From a checkpoint of a small multi-label image tagger: arch preact_resnet, soap at rate 0.0017.
Rows from block 2 of a small multi-label image tagger, named by matrix and row number. Rows with one number belong to one channel. Each number is 200 + 20 x the weight over its row's rms, rounded and kept within 0 to 999. All counts start at 0.
After each channel's rows are labels from the 100 images, of 14976, where the channel reaches its highest value: "colour at peak" is the nearest of a few named colours to the mean colour under the peak. Only what is clearly more common there than usual is listed. The data: photos of arthropod specimens (BIOSCAN-5M). In brackets: how many of the 100.
# convs0: first 3x3 conv, stride 2 (model.blocks.2.convs.0.weight, 160x80x3x3, each kernel summed), inputs 0-79
# convs1: second 3x3 conv (model.blocks.2.convs.1.weight, 160x160x3x3, transposed, each kernel summed), outputs 0-79

convs0.15,198,204,195,193,172,167,228,184,200,194,202,222,189,208,181,202,153,181,189,213,223,174,174,207,205,171,212,183,184,219,185,176,222,211,183,202,211,195,205,197,207,197,227,196,192,203,208,183,183,194,255,194,222,203,236,184,234,229,184,183,203,218,175,251,175,207,160,185,198,188,200,176,189,188,195,202,162,180,181,169
convs1.15,216,196,191,177,210,159,220,216,202,221,180,159,190,190,208,210,221,192,195,200,176,181,227,207,174,187,188,206,163,209,196,211,214,217,200,206,200,210,223,210,171,206,190,215,185,203,196,180,199,231,209,183,166,200,213,217,193,179,184,211,198,151,189,214,187,209,187,207,210,214,175,179,190,188,168,190,212,236,195,198
colour at peak: grey (35)

convs0.145,184,192,206,194,209,204,213,228,186,217,198,200,194,181,195,197,209,185,243,253,192,193,223,148,182,178,214,224,206,191,185,191,199,192,192,198,209,205,173,201,211,224,214,198,185,219,194,192,191,199,205,203,258,195,173,193,191,212,202,178,182,189,207,218,253,196,177,191,182,192,185,209,181,245,186,190,209,224,185,257
convs1.145,176,196,153,194,199,205,177,138,196,194,203,236,184,192,194,186,187,189,213,190,175,179,201,170,179,210,194,198,211,153,185,199,201,205,180,214,251,184,195,176,175,225,194,203,209,191,214,213,205,205,169,180,227,172,183,196,207,194,218,201,200,217,195,175,208,166,200,201,198,196,203,193,214,187,176,176,170,203,207,222
colour at peak: brown (77)

convs0.71,170,193,207,201,184,184,206,182,193,188,189,211,175,216,189,251,219,208,212,204,203,200,244,219,224,197,205,203,206,226,229,202,212,207,197,219,213,160,206,184,185,196,194,210,197,217,208,192,214,184,193,198,171,202,203,208,175,223,190,187,219,197,215,192,184,175,150,210,212,225,196,201,192,210,204,195,294,192,186,181
convs1.71,201,172,218,192,203,219,206,206,207,204,205,174,206,199,202,228,185,196,208,192,168,207,200,179,177,209,196,202,199,198,190,199,204,202,202,203,220,206,224,174,228,207,172,211,206,209,221,212,209,183,226,190,212,221,259,210,216,212,218,186,206,181,189,190,217,181,217,205,207,316,199,197,198,189,219,188,199,210,193,198
colour at peak: black (69); brown (29)

convs0.96,190,193,183,214,196,169,172,205,203,262,216,213,214,186,218,211,210,165,217,194,171,168,196,201,185,172,188,226,200,202,214,202,205,169,226,206,195,191,190,190,217,203,190,215,218,148,197,211,219,186,183,191,217,159,227,191,202,177,162,245,217,211,213,236,190,204,191,214,197,229,207,218,216,201,197,171,213,219,218,209
convs1.96,208,202,201,213,198,189,205,175,172,199,209,172,216,182,201,192,216,225,187,197,185,213,200,194,179,186,189,213,189,243,198,198,171,220,198,220,168,156,206,201,221,218,163,186,183,199,199,171,232,218,215,206,201,178,191,240,203,195,195,199,216,221,186,186,211,184,208,191,197,234,193,199,195,239,177,207,158,191,187,247
colour at peak: brown (46); grey (42)

convs0.66,217,160,194,200,189,203,180,242,203,191,196,187,211,195,182,201,187,165,195,231,187,194,262,221,224,211,223,167,180,187,188,215,192,225,203,202,195,185,202,211,207,213,196,208,212,193,210,179,179,187,203,195,226,191,188,180,168,200,220,225,188,169,207,222,201,206,188,195,165,229,166,192,163,244,182,210,169,198,212,231
convs1.66,190,166,195,218,202,221,186,190,166,210,223,172,189,219,188,216,163,172,218,201,171,178,207,196,168,218,200,189,186,184,193,223,229,233,169,222,248,138,218,188,157,201,206,208,210,197,225,215,195,203,147,219,209,202,178,192,205,209,216,203,164,161,194,219,217,203,213,212,190,206,232,174,192,182,218,190,204,222,229,181
colour at peak: brown (77)

convs0.58,211,200,232,182,179,185,213,214,209,212,214,184,213,194,175,191,158,168,218,245,214,172,229,222,216,189,186,213,186,170,213,174,200,199,252,210,172,179,224,193,187,225,199,169,178,216,214,199,162,204,176,189,206,212,183,175,186,182,219,218,183,186,208,193,222,226,194,206,201,206,189,185,175,197,192,179,195,169,202,241
convs1.58,176,194,201,209,190,226,224,175,214,212,233,213,154,212,192,206,159,154,185,188,159,163,197,209,184,168,202,181,186,163,215,200,208,195,191,196,230,139,188,176,163,184,200,180,199,178,208,251,220,229,187,222,255,185,168,211,182,217,239,221,184,192,182,193,210,190,214,200,195,207,205,180,208,199,202,203,195,210,227,218
colour at peak: brown (62); grey (36)

convs0.116,201,192,205,212,214,172,210,188,203,200,214,205,182,228,186,214,205,176,218,200,186,197,219,213,221,218,213,174,222,221,216,207,221,202,198,290,186,225,191,188,197,178,193,237,221,226,181,187,208,196,195,194,227,189,231,202,208,210,184,176,208,188,172,187,198,193,166,201,205,202,222,196,192,173,202,197,150,176,191,160
convs1.116,156,167,170,195,200,193,194,147,189,193,211,158,192,155,191,218,209,200,209,179,189,194,182,178,196,175,212,198,207,179,235,171,200,186,188,209,224,182,197,194,213,172,181,183,210,180,229,207,219,164,163,196,202,224,199,177,203,157,218,186,209,227,199,191,182,164,200,204,187,194,204,181,192,203,228,193,185,230,180,193
colour at peak: brown (70)

convs0.9,191,130,224,221,182,221,223,204,182,174,174,170,192,184,194,183,183,198,206,193,207,205,164,209,207,176,235,229,191,235,208,169,217,193,185,211,180,219,185,185,231,168,181,224,212,211,226,204,187,198,205,207,207,251,200,173,215,191,231,199,168,193,200,191,184,207,203,206,192,211,225,195,185,192,210,184,217,204,226,193
convs1.9,193,166,203,208,202,189,215,187,218,183,154,157,183,214,193,198,174,199,230,175,205,192,190,186,201,203,199,202,190,202,208,199,189,202,185,162,182,185,216,211,228,179,191,219,173,205,237,199,216,177,226,196,210,230,197,186,201,195,168,225,208,210,201,201,190,153,173,196,194,237,155,172,196,212,195,197,206,204,207,236
colour at peak: grey (33)

convs0.141,196,177,172,204,214,182,184,214,191,202,200,200,174,211,161,182,164,183,206,187,226,168,169,198,164,177,223,211,163,218,185,190,226,190,177,202,172,210,181,202,199,203,191,209,174,185,210,171,205,173,191,204,236,181,216,187,234,184,173,194,208,160,161,199,195,206,178,202,206,251,218,209,187,180,174,195,198,201,197,212
convs1.141,210,179,188,206,219,214,203,199,198,219,195,128,197,208,201,208,218,216,187,176,186,201,186,167,228,192,198,231,193,234,199,220,209,204,168,203,185,179,216,229,194,198,185,196,199,203,196,214,201,195,220,191,219,229,216,227,208,173,208,217,232,209,179,210,183,181,204,198,183,258,188,219,203,252,200,208,184,218,180,223
colour at peak: grey (56); brown (33)

convs0.18,167,187,183,221,202,179,190,190,205,200,236,188,166,194,199,189,173,186,272,226,201,182,199,213,185,214,215,200,172,236,206,200,211,218,185,224,179,207,184,214,190,230,190,209,176,152,191,236,213,221,204,208,193,214,215,182,201,173,201,209,198,197,233,212,204,223,212,172,174,196,238,194,191,193,184,191,208,178,201,172
convs1.18,187,175,193,189,215,235,222,193,224,208,219,182,194,188,198,190,199,234,202,186,193,190,185,188,186,185,196,195,210,151,201,224,210,141,210,197,207,170,192,213,218,186,195,190,199,196,200,237,181,188,234,193,221,196,188,217,192,197,190,180,177,188,160,206,190,169,195,216,185,186,233,175,177,224,189,214,161,198,227,228
colour at peak: grey (51)

convs0.82,196,177,204,190,218,197,238,219,211,186,184,205,146,215,199,166,217,201,198,212,218,215,189,149,184,210,175,172,205,134,183,174,196,180,191,184,214,217,194,195,209,201,201,204,199,210,208,171,208,175,202,203,232,193,196,194,187,209,184,180,161,181,183,203,241,226,217,218,210,194,215,216,195,224,185,183,197,175,184,221
convs1.82,191,185,151,195,192,185,201,156,219,191,167,245,179,179,184,180,219,209,189,180,204,194,187,194,203,228,193,213,205,197,187,209,199,212,221,198,209,197,207,192,142,216,169,186,209,164,180,190,195,170,139,204,221,197,174,179,197,168,215,191,220,227,190,181,195,174,206,200,214,184,214,191,213,205,176,199,168,203,154,225
colour at peak: grey (52); brown (42)

convs0.57,220,199,195,206,189,195,187,201,191,200,187,184,171,188,183,204,213,186,194,198,212,190,222,222,220,188,183,202,209,199,251,185,240,170,177,190,195,178,204,142,246,188,174,194,231,217,186,193,225,198,183,180,191,183,198,197,213,177,210,196,189,165,239,183,202,187,199,156,184,236,194,185,186,204,191,244,216,206,211,219
convs1.57,214,160,201,210,174,193,197,186,198,200,225,175,237,195,195,214,204,189,208,209,212,185,181,179,208,213,178,187,195,194,198,206,193,234,180,190,210,185,200,242,185,191,218,192,219,195,232,201,220,198,182,165,202,224,240,211,201,159,211,196,215,174,181,211,216,189,188,212,185,260,143,204,204,219,219,198,218,173,195,240
colour at peak: brown (56); grey (25)

convs0.111,179,184,141,197,213,198,211,209,222,162,200,179,224,221,205,186,220,223,199,203,207,200,204,164,189,187,168,208,224,189,196,170,214,172,204,181,229,219,174,189,180,213,210,187,159,222,199,198,214,173,209,182,165,196,232,209,206,180,191,167,198,181,196,198,223,195,235,185,228,175,229,217,183,232,201,212,183,204,196,211
convs1.111,191,205,176,194,163,183,219,213,190,196,187,235,213,186,148,206,213,199,184,209,198,205,203,217,196,218,210,187,198,170,184,181,210,185,189,200,196,249,193,192,179,184,183,182,224,186,194,185,198,195,124,205,202,188,217,187,178,233,201,215,169,201,184,174,182,209,173,186,236,187,218,192,201,210,177,189,191,222,182,235
colour at peak: grey (71)

convs0.92,192,187,170,189,196,185,172,199,166,179,205,198,213,191,212,189,186,195,223,190,186,210,227,197,211,200,230,177,167,206,217,195,195,249,183,209,223,223,209,197,183,231,174,180,187,117,198,198,216,205,198,178,207,208,188,200,201,213,212,235,197,184,223,185,179,187,211,153,175,188,223,184,184,182,187,196,203,196,193,179
convs1.92,226,203,184,194,207,263,231,218,226,211,235,186,191,213,187,196,218,174,200,207,151,207,209,191,180,199,193,204,170,177,199,241,202,183,190,203,204,177,202,185,219,166,193,202,182,213,203,228,203,213,169,205,220,175,170,211,202,225,208,232,146,178,189,198,188,228,212,207,199,211,232,180,180,185,228,226,177,193,248,237
colour at peak: brown (26)

convs0.127,215,218,196,167,190,197,173,217,206,189,254,182,167,235,171,228,181,200,204,187,212,200,245,217,201,209,192,200,191,217,190,177,209,221,210,210,208,209,180,203,193,217,151,212,184,205,230,166,198,172,162,212,209,198,214,182,194,175,184,196,206,213,212,160,208,169,220,209,197,180,222,203,193,207,212,173,212,238,209,216
convs1.127,190,208,163,174,166,208,222,237,211,190,223,188,199,212,195,215,185,193,209,172,191,217,225,216,189,206,179,218,187,184,182,163,170,212,190,211,210,213,182,198,216,184,169,161,225,202,225,221,185,202,242,207,274,204,167,190,200,211,223,192,173,211,174,186,211,165,219,186,188,190,211,197,192,203,226,205,167,216,181,168
colour at peak: brown (68)

convs0.155,193,193,179,203,236,192,179,223,187,215,190,199,188,219,193,193,198,182,221,218,187,220,216,217,223,212,187,178,204,221,221,186,225,181,217,225,196,174,208,184,188,225,177,181,202,219,172,234,199,215,163,186,182,181,208,168,220,268,192,224,205,159,188,183,200,202,167,203,207,227,200,204,177,165,184,207,172,207,221,203
convs1.155,172,191,200,223,204,206,183,178,223,213,231,156,192,170,177,227,197,197,187,201,195,207,170,171,201,180,220,187,221,183,230,189,205,201,179,180,230,186,198,181,186,181,215,169,192,185,221,207,218,196,149,185,188,225,207,204,223,192,179,211,195,186,194,198,178,187,197,166,191,211,190,204,202,193,242,191,239,213,174,240
colour at peak: brown (60); grey (25)

convs0.149,194,211,213,210,157,226,173,177,172,214,196,218,182,186,146,197,149,215,244,200,202,200,214,217,189,214,193,174,178,199,229,186,208,217,163,217,176,183,219,194,224,187,196,178,194,184,192,193,210,204,190,214,194,212,199,186,223,188,221,206,198,195,219,187,221,211,223,173,177,217,214,148,195,175,193,196,234,212,190,193
convs1.149,235,172,232,195,195,253,234,222,213,185,192,164,192,221,199,164,191,180,190,199,194,189,212,192,211,186,182,173,189,181,196,268,202,212,192,218,214,162,217,218,192,185,223,195,234,197,196,219,192,189,244,182,222,213,221,225,204,197,205,204,203,183,185,211,214,172,219,220,200,234,164,200,214,213,222,223,174,171,220,199
colour at peak: grey (61); brown (26)

convs0.124,183,240,181,209,186,163,175,184,222,221,243,249,194,209,198,199,176,190,223,210,215,175,160,191,219,198,207,206,164,215,242,227,200,207,193,214,187,225,203,198,187,223,202,203,175,203,186,202,231,236,191,216,220,191,207,165,185,192,187,209,206,238,213,207,182,212,175,191,179,205,213,194,204,198,179,223,168,212,225,203
convs1.124,175,180,195,190,190,201,176,218,203,231,221,160,187,210,215,170,201,199,211,186,174,209,204,195,171,163,159,196,186,182,234,195,188,185,215,189,203,181,213,208,171,202,196,168,185,192,191,189,180,167,210,191,206,209,199,208,205,205,189,188,169,200,203,210,204,178,208,227,173,212,229,172,208,180,176,197,165,193,200,205
colour at peak: grey (66)

convs0.108,205,197,158,243,186,154,198,204,202,216,190,164,173,194,229,181,176,213,245,180,201,183,156,195,213,195,172,165,188,213,207,205,187,236,222,219,207,226,206,185,203,206,196,199,207,186,203,199,197,179,214,177,188,190,194,184,201,199,164,236,227,192,179,201,190,208,231,211,195,200,192,164,200,187,214,188,204,161,206,175
convs1.108,221,193,198,190,201,184,204,179,218,223,183,202,209,213,232,155,188,223,205,194,211,189,206,216,196,192,196,188,184,200,189,185,208,194,182,219,189,212,202,205,220,188,161,193,237,209,232,211,189,201,195,191,195,173,218,220,212,198,181,177,215,200,207,199,142,191,221,219,197,190,244,188,200,183,189,215,206,185,233,257
colour at peak: white (89)

convs0.128,192,181,191,183,188,212,221,209,203,211,206,205,181,200,209,186,195,228,169,172,191,241,197,229,186,203,226,237,193,209,186,188,184,220,213,178,163,188,248,202,178,203,183,209,213,180,203,218,193,180,184,201,183,216,201,222,182,164,242,218,223,172,204,195,190,208,231,176,197,234,216,163,188,193,194,175,205,210,193,152
convs1.128,216,218,196,186,165,210,173,196,214,180,237,214,178,217,183,212,180,190,196,219,206,197,173,219,226,200,184,186,217,183,170,235,193,202,178,227,164,258,217,216,237,181,183,208,203,165,211,193,196,243,170,172,210,232,205,196,218,195,194,183,186,197,210,207,190,215,191,183,196,221,205,191,163,207,238,217,197,185,227,174
colour at peak: grey (57)

convs0.68,182,209,186,210,182,161,163,187,172,230,187,196,209,203,199,184,180,197,227,196,203,158,213,198,196,222,169,173,177,254,191,189,192,231,192,215,219,201,221,206,209,183,214,204,204,205,211,207,195,203,199,182,199,217,209,179,197,193,161,266,204,224,191,194,190,178,224,192,209,219,213,174,184,186,213,205,192,197,148,189
convs1.68,243,197,181,207,222,195,198,187,242,203,192,168,207,221,204,180,219,230,189,194,193,196,213,194,207,171,170,197,216,213,189,167,205,190,176,204,196,197,193,195,207,198,178,197,196,189,210,196,204,201,204,199,208,180,216,222,215,215,200,211,201,198,207,203,167,179,213,204,207,215,223,201,222,212,234,193,190,220,241,244
colour at peak: white (80)

convs0.123,203,202,200,196,182,187,217,199,202,203,191,202,207,205,205,194,193,195,174,198,169,179,162,205,224,186,243,199,212,202,174,212,183,221,223,176,191,166,240,265,177,198,210,181,206,192,211,206,195,204,229,199,180,191,190,208,186,211,228,212,164,188,202,194,189,213,200,206,200,282,196,209,217,199,181,197,181,202,229,180
convs1.123,208,198,201,198,195,206,165,174,219,199,193,160,201,212,198,221,185,186,212,198,180,196,179,203,216,198,160,204,208,220,172,259,216,203,194,204,225,184,187,235,211,198,184,212,209,199,184,182,203,255,199,190,188,196,181,201,206,181,196,195,188,204,213,184,181,184,206,188,195,229,214,200,180,229,231,205,208,185,211,200
colour at peak: grey (56); brown (33)

convs0.48,213,207,178,160,211,188,183,190,190,211,200,205,205,189,194,200,202,209,181,189,211,195,198,214,170,217,192,182,181,191,217,209,192,213,211,162,190,254,177,205,210,224,217,172,170,227,197,247,180,188,191,171,177,231,199,189,175,197,160,207,188,198,211,230,177,182,192,198,205,208,183,201,187,213,197,224,187,273,214,194
convs1.48,209,201,187,180,169,228,198,247,163,211,207,202,211,187,181,224,206,213,207,202,193,194,209,216,200,177,193,204,192,203,212,194,173,208,173,178,262,169,205,193,171,180,188,191,202,195,198,175,173,200,182,212,179,178,214,188,188,185,205,206,195,195,203,190,246,209,216,217,199,211,183,184,200,220,202,184,179,239,178,218
colour at peak: grey (73)

convs0.120,160,172,208,209,178,225,190,169,192,200,194,186,176,173,188,178,159,174,217,220,215,200,244,200,204,187,200,153,163,210,202,182,205,200,197,234,200,178,195,218,171,192,203,202,169,200,203,211,212,176,180,189,200,205,221,209,190,196,207,194,207,180,227,203,216,215,214,157,174,211,232,150,220,186,208,181,225,202,195,199
convs1.120,227,236,203,204,219,247,227,224,225,194,228,199,177,218,203,196,203,202,200,205,188,179,198,202,250,171,221,191,191,177,198,251,208,176,206,191,188,203,200,198,176,176,223,188,218,207,175,218,186,210,196,196,221,198,208,250,200,189,206,234,221,199,195,218,217,253,205,211,207,216,191,205,187,209,238,209,200,202,229,164
colour at peak: brown (67)

convs0.59,215,187,201,222,206,216,247,185,196,197,199,173,186,210,233,186,232,222,188,169,205,198,194,220,179,217,209,155,211,197,198,191,212,222,190,217,184,238,200,182,193,226,237,225,224,211,205,207,202,220,189,205,217,203,231,210,197,206,180,217,159,176,182,208,222,232,221,209,211,201,226,202,181,146,211,195,186,180,208,165
convs1.59,173,176,161,191,186,182,162,167,186,193,191,213,201,166,168,210,200,194,186,190,210,192,187,185,205,195,191,201,215,181,220,220,198,214,193,208,181,206,183,211,168,182,191,187,200,168,199,202,209,150,159,191,189,221,195,154,191,140,207,188,197,220,186,180,172,174,183,177,207,192,192,183,192,202,195,207,188,203,188,188
colour at peak: grey (52); brown (34)

convs0.51,165,190,203,206,192,242,220,222,192,195,210,262,190,185,170,197,233,202,199,194,185,220,189,176,181,204,182,220,180,209,173,208,197,196,201,216,212,204,218,217,170,168,207,243,153,188,170,162,214,200,196,206,208,178,212,219,158,193,198,192,224,167,215,188,192,211,200,205,216,179,203,189,210,205,229,170,206,193,191,192
convs1.51,201,187,211,208,182,195,170,202,204,181,186,248,196,208,189,223,209,189,213,205,222,206,216,193,184,217,209,182,201,204,174,198,185,214,225,226,219,235,195,206,213,173,187,208,193,201,217,200,187,223,217,216,188,212,168,216,228,219,178,169,209,225,209,197,206,195,196,215,193,158,209,199,205,210,203,182,164,146,205,148
colour at peak: grey (54)

convs0.5,174,169,188,243,190,199,228,201,224,199,161,186,193,163,218,180,205,223,215,186,186,181,177,167,195,170,208,213,182,178,162,217,192,197,209,208,189,193,201,198,212,187,208,192,200,176,213,200,212,192,200,165,191,220,177,204,164,192,219,203,216,216,198,172,212,213,225,240,217,239,208,214,256,194,207,183,180,199,176,213
convs1.5,196,181,211,199,193,187,183,200,212,203,176,174,207,192,199,250,183,171,225,190,172,190,185,208,194,221,163,228,187,217,177,227,195,202,182,179,231,204,184,249,205,189,170,220,199,191,206,207,195,251,190,209,180,200,181,214,196,209,201,179,208,190,182,198,189,192,198,198,192,217,210,199,211,262,200,221,196,169,207,204
colour at peak: brown (55); grey (28)

convs0.102,192,197,186,179,207,191,211,202,198,194,207,168,175,217,169,202,235,204,197,187,195,213,193,228,229,203,210,190,175,211,193,197,196,184,155,186,224,204,234,208,208,187,195,168,169,189,190,202,205,181,141,186,167,196,233,222,177,187,198,187,225,195,192,178,190,203,217,206,194,176,243,189,161,231,235,210,223,199,179,217
convs1.102,230,205,198,190,165,215,205,238,206,190,223,232,200,198,197,235,144,200,195,202,210,218,198,240,219,199,201,179,212,174,186,186,216,200,199,190,195,217,197,205,186,197,199,199,189,185,201,179,177,212,190,205,211,174,235,201,204,234,222,193,160,243,190,222,216,203,185,203,229,222,169,230,215,196,209,204,204,248,212,208
colour at peak: grey (63); brown (31)

convs0.35,207,194,188,195,194,176,193,197,203,198,197,207,171,224,174,194,176,173,199,225,223,182,178,208,199,158,221,199,154,199,167,185,209,198,196,202,195,225,210,197,217,199,207,216,183,204,205,187,203,160,181,190,183,181,201,172,223,190,186,197,181,169,162,208,192,236,201,194,169,232,246,163,182,229,166,193,176,171,191,209
convs1.35,234,184,213,203,184,196,220,243,164,224,213,157,186,224,206,211,193,184,182,198,177,189,195,207,207,208,182,197,181,198,188,227,200,203,162,197,186,170,231,256,164,207,193,196,221,194,190,192,193,204,199,189,200,223,196,205,203,162,211,231,206,181,176,209,196,231,221,208,187,244,147,215,207,206,203,193,214,250,205,232
colour at peak: grey (57); brown (35)

convs0.151,209,184,170,194,187,221,192,194,215,176,195,189,206,234,249,179,202,189,195,209,196,231,207,203,232,192,204,202,175,198,224,192,206,206,189,229,202,189,220,199,202,176,187,187,208,158,199,223,182,195,168,203,175,206,192,198,233,217,257,209,212,188,209,189,204,171,199,175,173,213,203,148,200,173,221,212,199,176,226,161
convs1.151,224,223,187,210,197,227,217,186,228,174,217,208,188,230,173,157,180,183,196,188,189,221,204,202,207,205,179,177,202,201,176,230,195,178,168,179,187,225,198,207,228,153,194,206,207,172,225,206,210,175,197,180,186,216,201,224,196,220,170,205,211,164,213,206,211,240,199,198,182,174,218,184,176,173,253,210,244,163,212,204
colour at peak: brown (52); black (40)