python train.py --translate=0.06 --norm="batchnorm" --kernel_size=3 --eps=1e-08 --grad_clip=1.0
Rows from block 2 of a small multi-label image tagger, named by matrix and row number. Rows with one number belong to one channel. Each number is 128 + 32 x the weight over its row's rms, rounded and kept within 0 to 255. All counts start at 0. Numbers have three digits each.
After each channel's rows are labels from the 100 images, of 14976, where the channel reaches its highest value: "strongest on" is what is common among them. Only what is clearly more common there than usual is listed. The data: photos of arthropod specimens (BIOSCAN-5M).
# convs0: first 3x3 conv, stride 2 (model.blocks.2.convs.0.weight, 160x80x3x3, each kernel summed), inputs 0-79
# convs1: second 3x3 conv (model.blocks.2.convs.1.weight, 160x160x3x3, transposed, each kernel summed), outputs 0-79

convs0.81:113110155082154101161135139121115164066086098122117099083180146090115160198126139042101176132105129113118098116132127153081083169156129149137131161109176107192077143114064144156106076046104127133138123147086183141123103112135122107130119129
convs1.81:122098108124158138121073133142159097097119090173104127128081142087116060135111154124148142173160122115160156146067158152022163125116118125154096105117125150110114132143160074132148134142154177108167140152131178083140099129149108136149126097
strongest on: order Hymenoptera

convs0.139:147066106102164124151122124106074108128141123133164069127156136133178110141131100090164121154086160115082199119150105104128130110168146204097089186071118115144107141155118129053080136074097132149169075126130121139134099129165141136063075110
convs1.139:062100065136115072118060107101163140152050078185122121118123131103101101132136150123110089149119150127107141171111134085097110092112160084168143158033081124120161143077102030162115124145126106117059110134111143114101114086157110092146114128
strongest on: order Coleoptera

convs0.100:103130102142105103152118131099130109096132189105125118051126062198128087120117072189202164114127129142102133172146173113103134156094128101099107148121098087122181162179131113155128125165140132169130156140135130166177055127086117125181152088
convs1.100:070158105136144035096068110068128174129077109151156173146151167125133117119138160128148100060171136137090109066204107145175088106091151112171158159074069090135105132103142129155121109143130074078090115131115141121122142124112178116120125107
strongest on: order Coleoptera

convs0.29:146035153114154125086160091154135113096121096153124162171101118074132132121143098140101170128100115121173132136107113159149187089135113182116255148150067136131157171086119142150143135095169114096108102139111122112139095123109140108133143159
convs1.29:078110088139140122122148130104175087142111047141114154132125114134135113111139129137140138160119089150058107146078079103109105121166112107137112117139131119131158137095166159076134076146102166130100112075128118107075131138147110087165117149
strongest on: order Coleoptera

convs0.60:131153178145095136087087135146121135086076107161118067131120112080088094148119105082107123117152103132135096158146149156090081200150142088126214224125164071144163097088099125150158114146153111140139127162087164093115151122121180109109126129
convs1.60:098079160118141181113148115171119157103170213135054121159117125061147128094119134134103133157163157120147119150081143132080118158110154119101037095166115151059058127119093162124085116094104098111132119169145134104130147096090102127117169110
strongest on: order Coleoptera

convs0.86:143188076096147134108122157180229171068074136097181111116140110151123103095153142137130102123160123134131136155088150134113137084138120127116162113106086135153027145145118127035156127147107144097117131113154118155184150133070116125116112115
convs1.86:102110063144118099106123124136223137157161124091184155102127104163137136121108104140089087142078104131192139081131121125116142099118121143084068134127133088121076126109141138108102089105144114097145158131093103185115138126103135127098088137
strongest on: order Coleoptera

convs0.26:115135097131163073091141089144130135164119093132115107159145153053130120137099116112101119151149167137103147159102167083251102112101085147102133106098134107133138141104195098099131177099084121090111107124128204149120102123122200109109119176
convs1.26:154060128121119126130130124135144027102117128212155108111137101099129129108132136113122140115148146155075117166129152156143097126109148117141130155126064091158127187147131129160143149080082126118064135130148238068143138158165145125187131201
strongest on: order Hymenoptera

convs0.6:142192059104098110184144074170203140110154175127179080130111121096101156114137109138096066149102163088116154130075112122131104100095157099142138153115110139100035116172128139131103130142161101140128125116129117106092114138158124150109215096
convs1.6:134110127108116096058096093104110134120096153109061109128044098178135112118126113093090123111123062128195162071138113139154118095118136158143098148117114077139088118113148139085114096111114147169118097116119171169131095099077146138067092171
strongest on: order Coleoptera

convs0.150:157175138138094186126078080123088117123103151104090099113067123154127130094122127140126131131112139113084113151081162147211042213139162135121145091165179122129121132109151139126171155145084183144125149085083110184106107081159141120122134105
convs1.150:136147123131163104111136126147159071113155091185157074097142114117134174095100118132114184134142137118057100085122165152145121136131161107133029121172143110092095170144138164126108166100173148132119070099133129036152184102092113190144183123
strongest on: order Hymenoptera

convs0.88:132116143163148168084154163112136028082200106146168178115143072127130147175130148137167133092105109069107155146171089087096155098123174097198100130133079143120150166114118111137101133123148100093132155150107064142115099139152080119139093138
convs1.88:102146090065071135136112113096176149156110103167084116137090164120154128123156107136161059134088063140139142163169092137130120068076156090173147088127063120129134092077115116157100087193065137129084127145131089144082136160126136087134083097
strongest on: order Coleoptera

convs0.156:158092146122073126132109102051085193102134135142084085132078108150119108134136141152121126184111134087156149121136103136116168070079089050076137108125122140122177099141145140216159160105136121093091100114111123105062119120120126101111189114
convs1.156:160170152123149129116113109108083126069182132076124087127111099094169108083128108133095110113160124125142106139106104170139103152168098135108121166134103074094197114235161142084171143087154118131191133101101152130100080101155113090111146149
strongest on: order Coleoptera

convs0.153:102087185163127126190093197129064081102148081105114135146096138165096056163115135113183155132119148176074142099115104141117118085117101157110103196098163072139143071120159126092157123118077099145139125074110131129105144085109125118151124109
convs1.153:083042100099134072209158174124113123133094111106157144205092147093081088158074134117142130160131166059124178102106138159124116106101122130162114144117166086103136123157064132121118109091173110060088094167129116080120107108166109140132138095
strongest on: order Hymenoptera

convs0.69:119157150081130132095121097185168133127120105103098117155163141085152108176170166102057129124147117156079116148128144129148138111132101191097135059175095129167105108089152137130128160166123175148132118090116121121138079187082086128206110207
convs1.69:131094080129105144114151099165198127114143163122178089137101045125118109089106044100112110160082125165147134160047140143058101149139112141083107111127124115171097094124141189111137105150112164150122152109076126157167128135109097129116194142
strongest on: order Coleoptera

convs0.93:104126118128143094099172124162141115136093061149084113143116136099108097110109139153120150113119162126094173119102112100140149107130120101181125110114091085162124118109171071170126091066080084100128065104133195163143051142096122198161172187
convs1.93:129064131125153172128101128116119072155158130127117116118077076146110064146113115130134143147160108153101127128073148165145131089131149140155141135121120118170163144158145113136143148147108135133080136155106255104149149205135128097116109182
strongest on: order Hymenoptera

convs0.119:134091152186107098076149108113064138145121063133062108159145103079057099116094155126101140124120117109118132152125140099124145099098121095123142143137112166155144137123137164236086164116142143109102100180103205127154140146134102182144165170
convs1.119:120103158148164157077075127151052097068156160119108094114096150135125063140156107142137149097128111159128095131064117118126081114153114134153171142114183126141170119097151129078123111156112149132097109135109217091112122172122123122111115179
strongest on: order Coleoptera

convs0.43:094141082103137119083152218137223108113143081155085108114187140121166165174139100170094117127147111137181157087084094141130103146121104142101106116084110114137103127089083102156172113123108092129168097141083092076118094146109100127137185126
convs1.43:089098106129174174154185065140152138101163118129126095124140097099124203128088113124112086118148111091148166173094129134086115142074167110133141141202172160172097098172129185159107114107077131137138171170115111142110115123180122122126151037
strongest on: order Coleoptera; family Throscidae

convs0.19:125101066108155111171136106141085206100120118111143126118132144141138137089114108077090077178108130100149107113140102128111176132096079173055172105125118131111122125097114157130124112115200207167126111108163102130113127114088122141235120098
convs1.19:151133129128086167117167113176110147137094078076186178128107148171133132115127139107085122155101139160096116146096096131038097164150103118082102132176165094093118156167188116062154153106134128127150149132103099118063109091072110123155102110
strongest on: order Coleoptera

convs0.94:075115113113153130161174199088043076085122131098130120098109172136077120150130117153147120043070103115107116110134090147071087102115136110154094086091157122125191134163106150155122144120130132143113151156155110155150177128180086160162104105
convs1.94:120144100089067118134142195115066201110072101127158109156112124108100130130130129142115118092117167126113156111174090134084109111089163086141147184119137132138113099128092140167086148183143126076119159101124064183145070165105144135117107042
strongest on: order Coleoptera

convs0.95:169206186134115112112092126165127130114156086229108089156145086119123107151131156169094087097168115126115135140147125175116106143145101119176123177104125067161185105112124055153152157159166093133084139150097117096125127153083144110166106152
convs1.95:127111104075140196112164089138135148094149175143106103171091090080149135130106106144122101161090111122103140194094183102144117141080152087105132138164118113147105094127098172140073091118107125142067170133133127125101125138182085097130158109
strongest on: order Coleoptera

convs0.131:117167221183118091124052169088160128106193069136082133166115119186132107149114112171077132113128144095125127130106125146123187112119086190145133161175157138126159119067163147124133101121112086145168118139090127091103168145128130110148141171
convs1.131:072107132126124128105204169182203144120191129180119127117106090171130111129067122142112068168127102116166125107056110119121088122137123146112180082115104074077152131167106116104129098114075157098129137127111131078090134161097069102095135153
strongest on: order Coleoptera

convs0.39:118136106099140095111140110197141141076182067114143098143135124093093110255095132110108140133121124168127095111156136140144161115139129149083106078137093162142109122114138083112092152126121077096112110170138131142135112178067090088162115139
convs1.39:079090095104057101109171111128188122150124107137134179135116114147135111134144079099184124171077079191204144184072100127114116095098132116152096085142116163138135106080165142112115058179100152158078146122091141123109118151136109078145100107
strongest on: order Coleoptera

convs0.3:054140094101101117136117112086159129113131122134070134112167163118044115142093054107094121142079137132151135135113114125066164141144109158147118165115198105121109132082114122098125070130094112117212153094121114143049155167094122139085117130
convs1.3:135102131116156102152179091159096165077126144088155116123113115144093129142136090097084120149146141174206153087111161155117170081156095138145130121187112142134156132156131111128144139054115135114179139190105176131081123089087130103184127189
strongest on: order Hymenoptera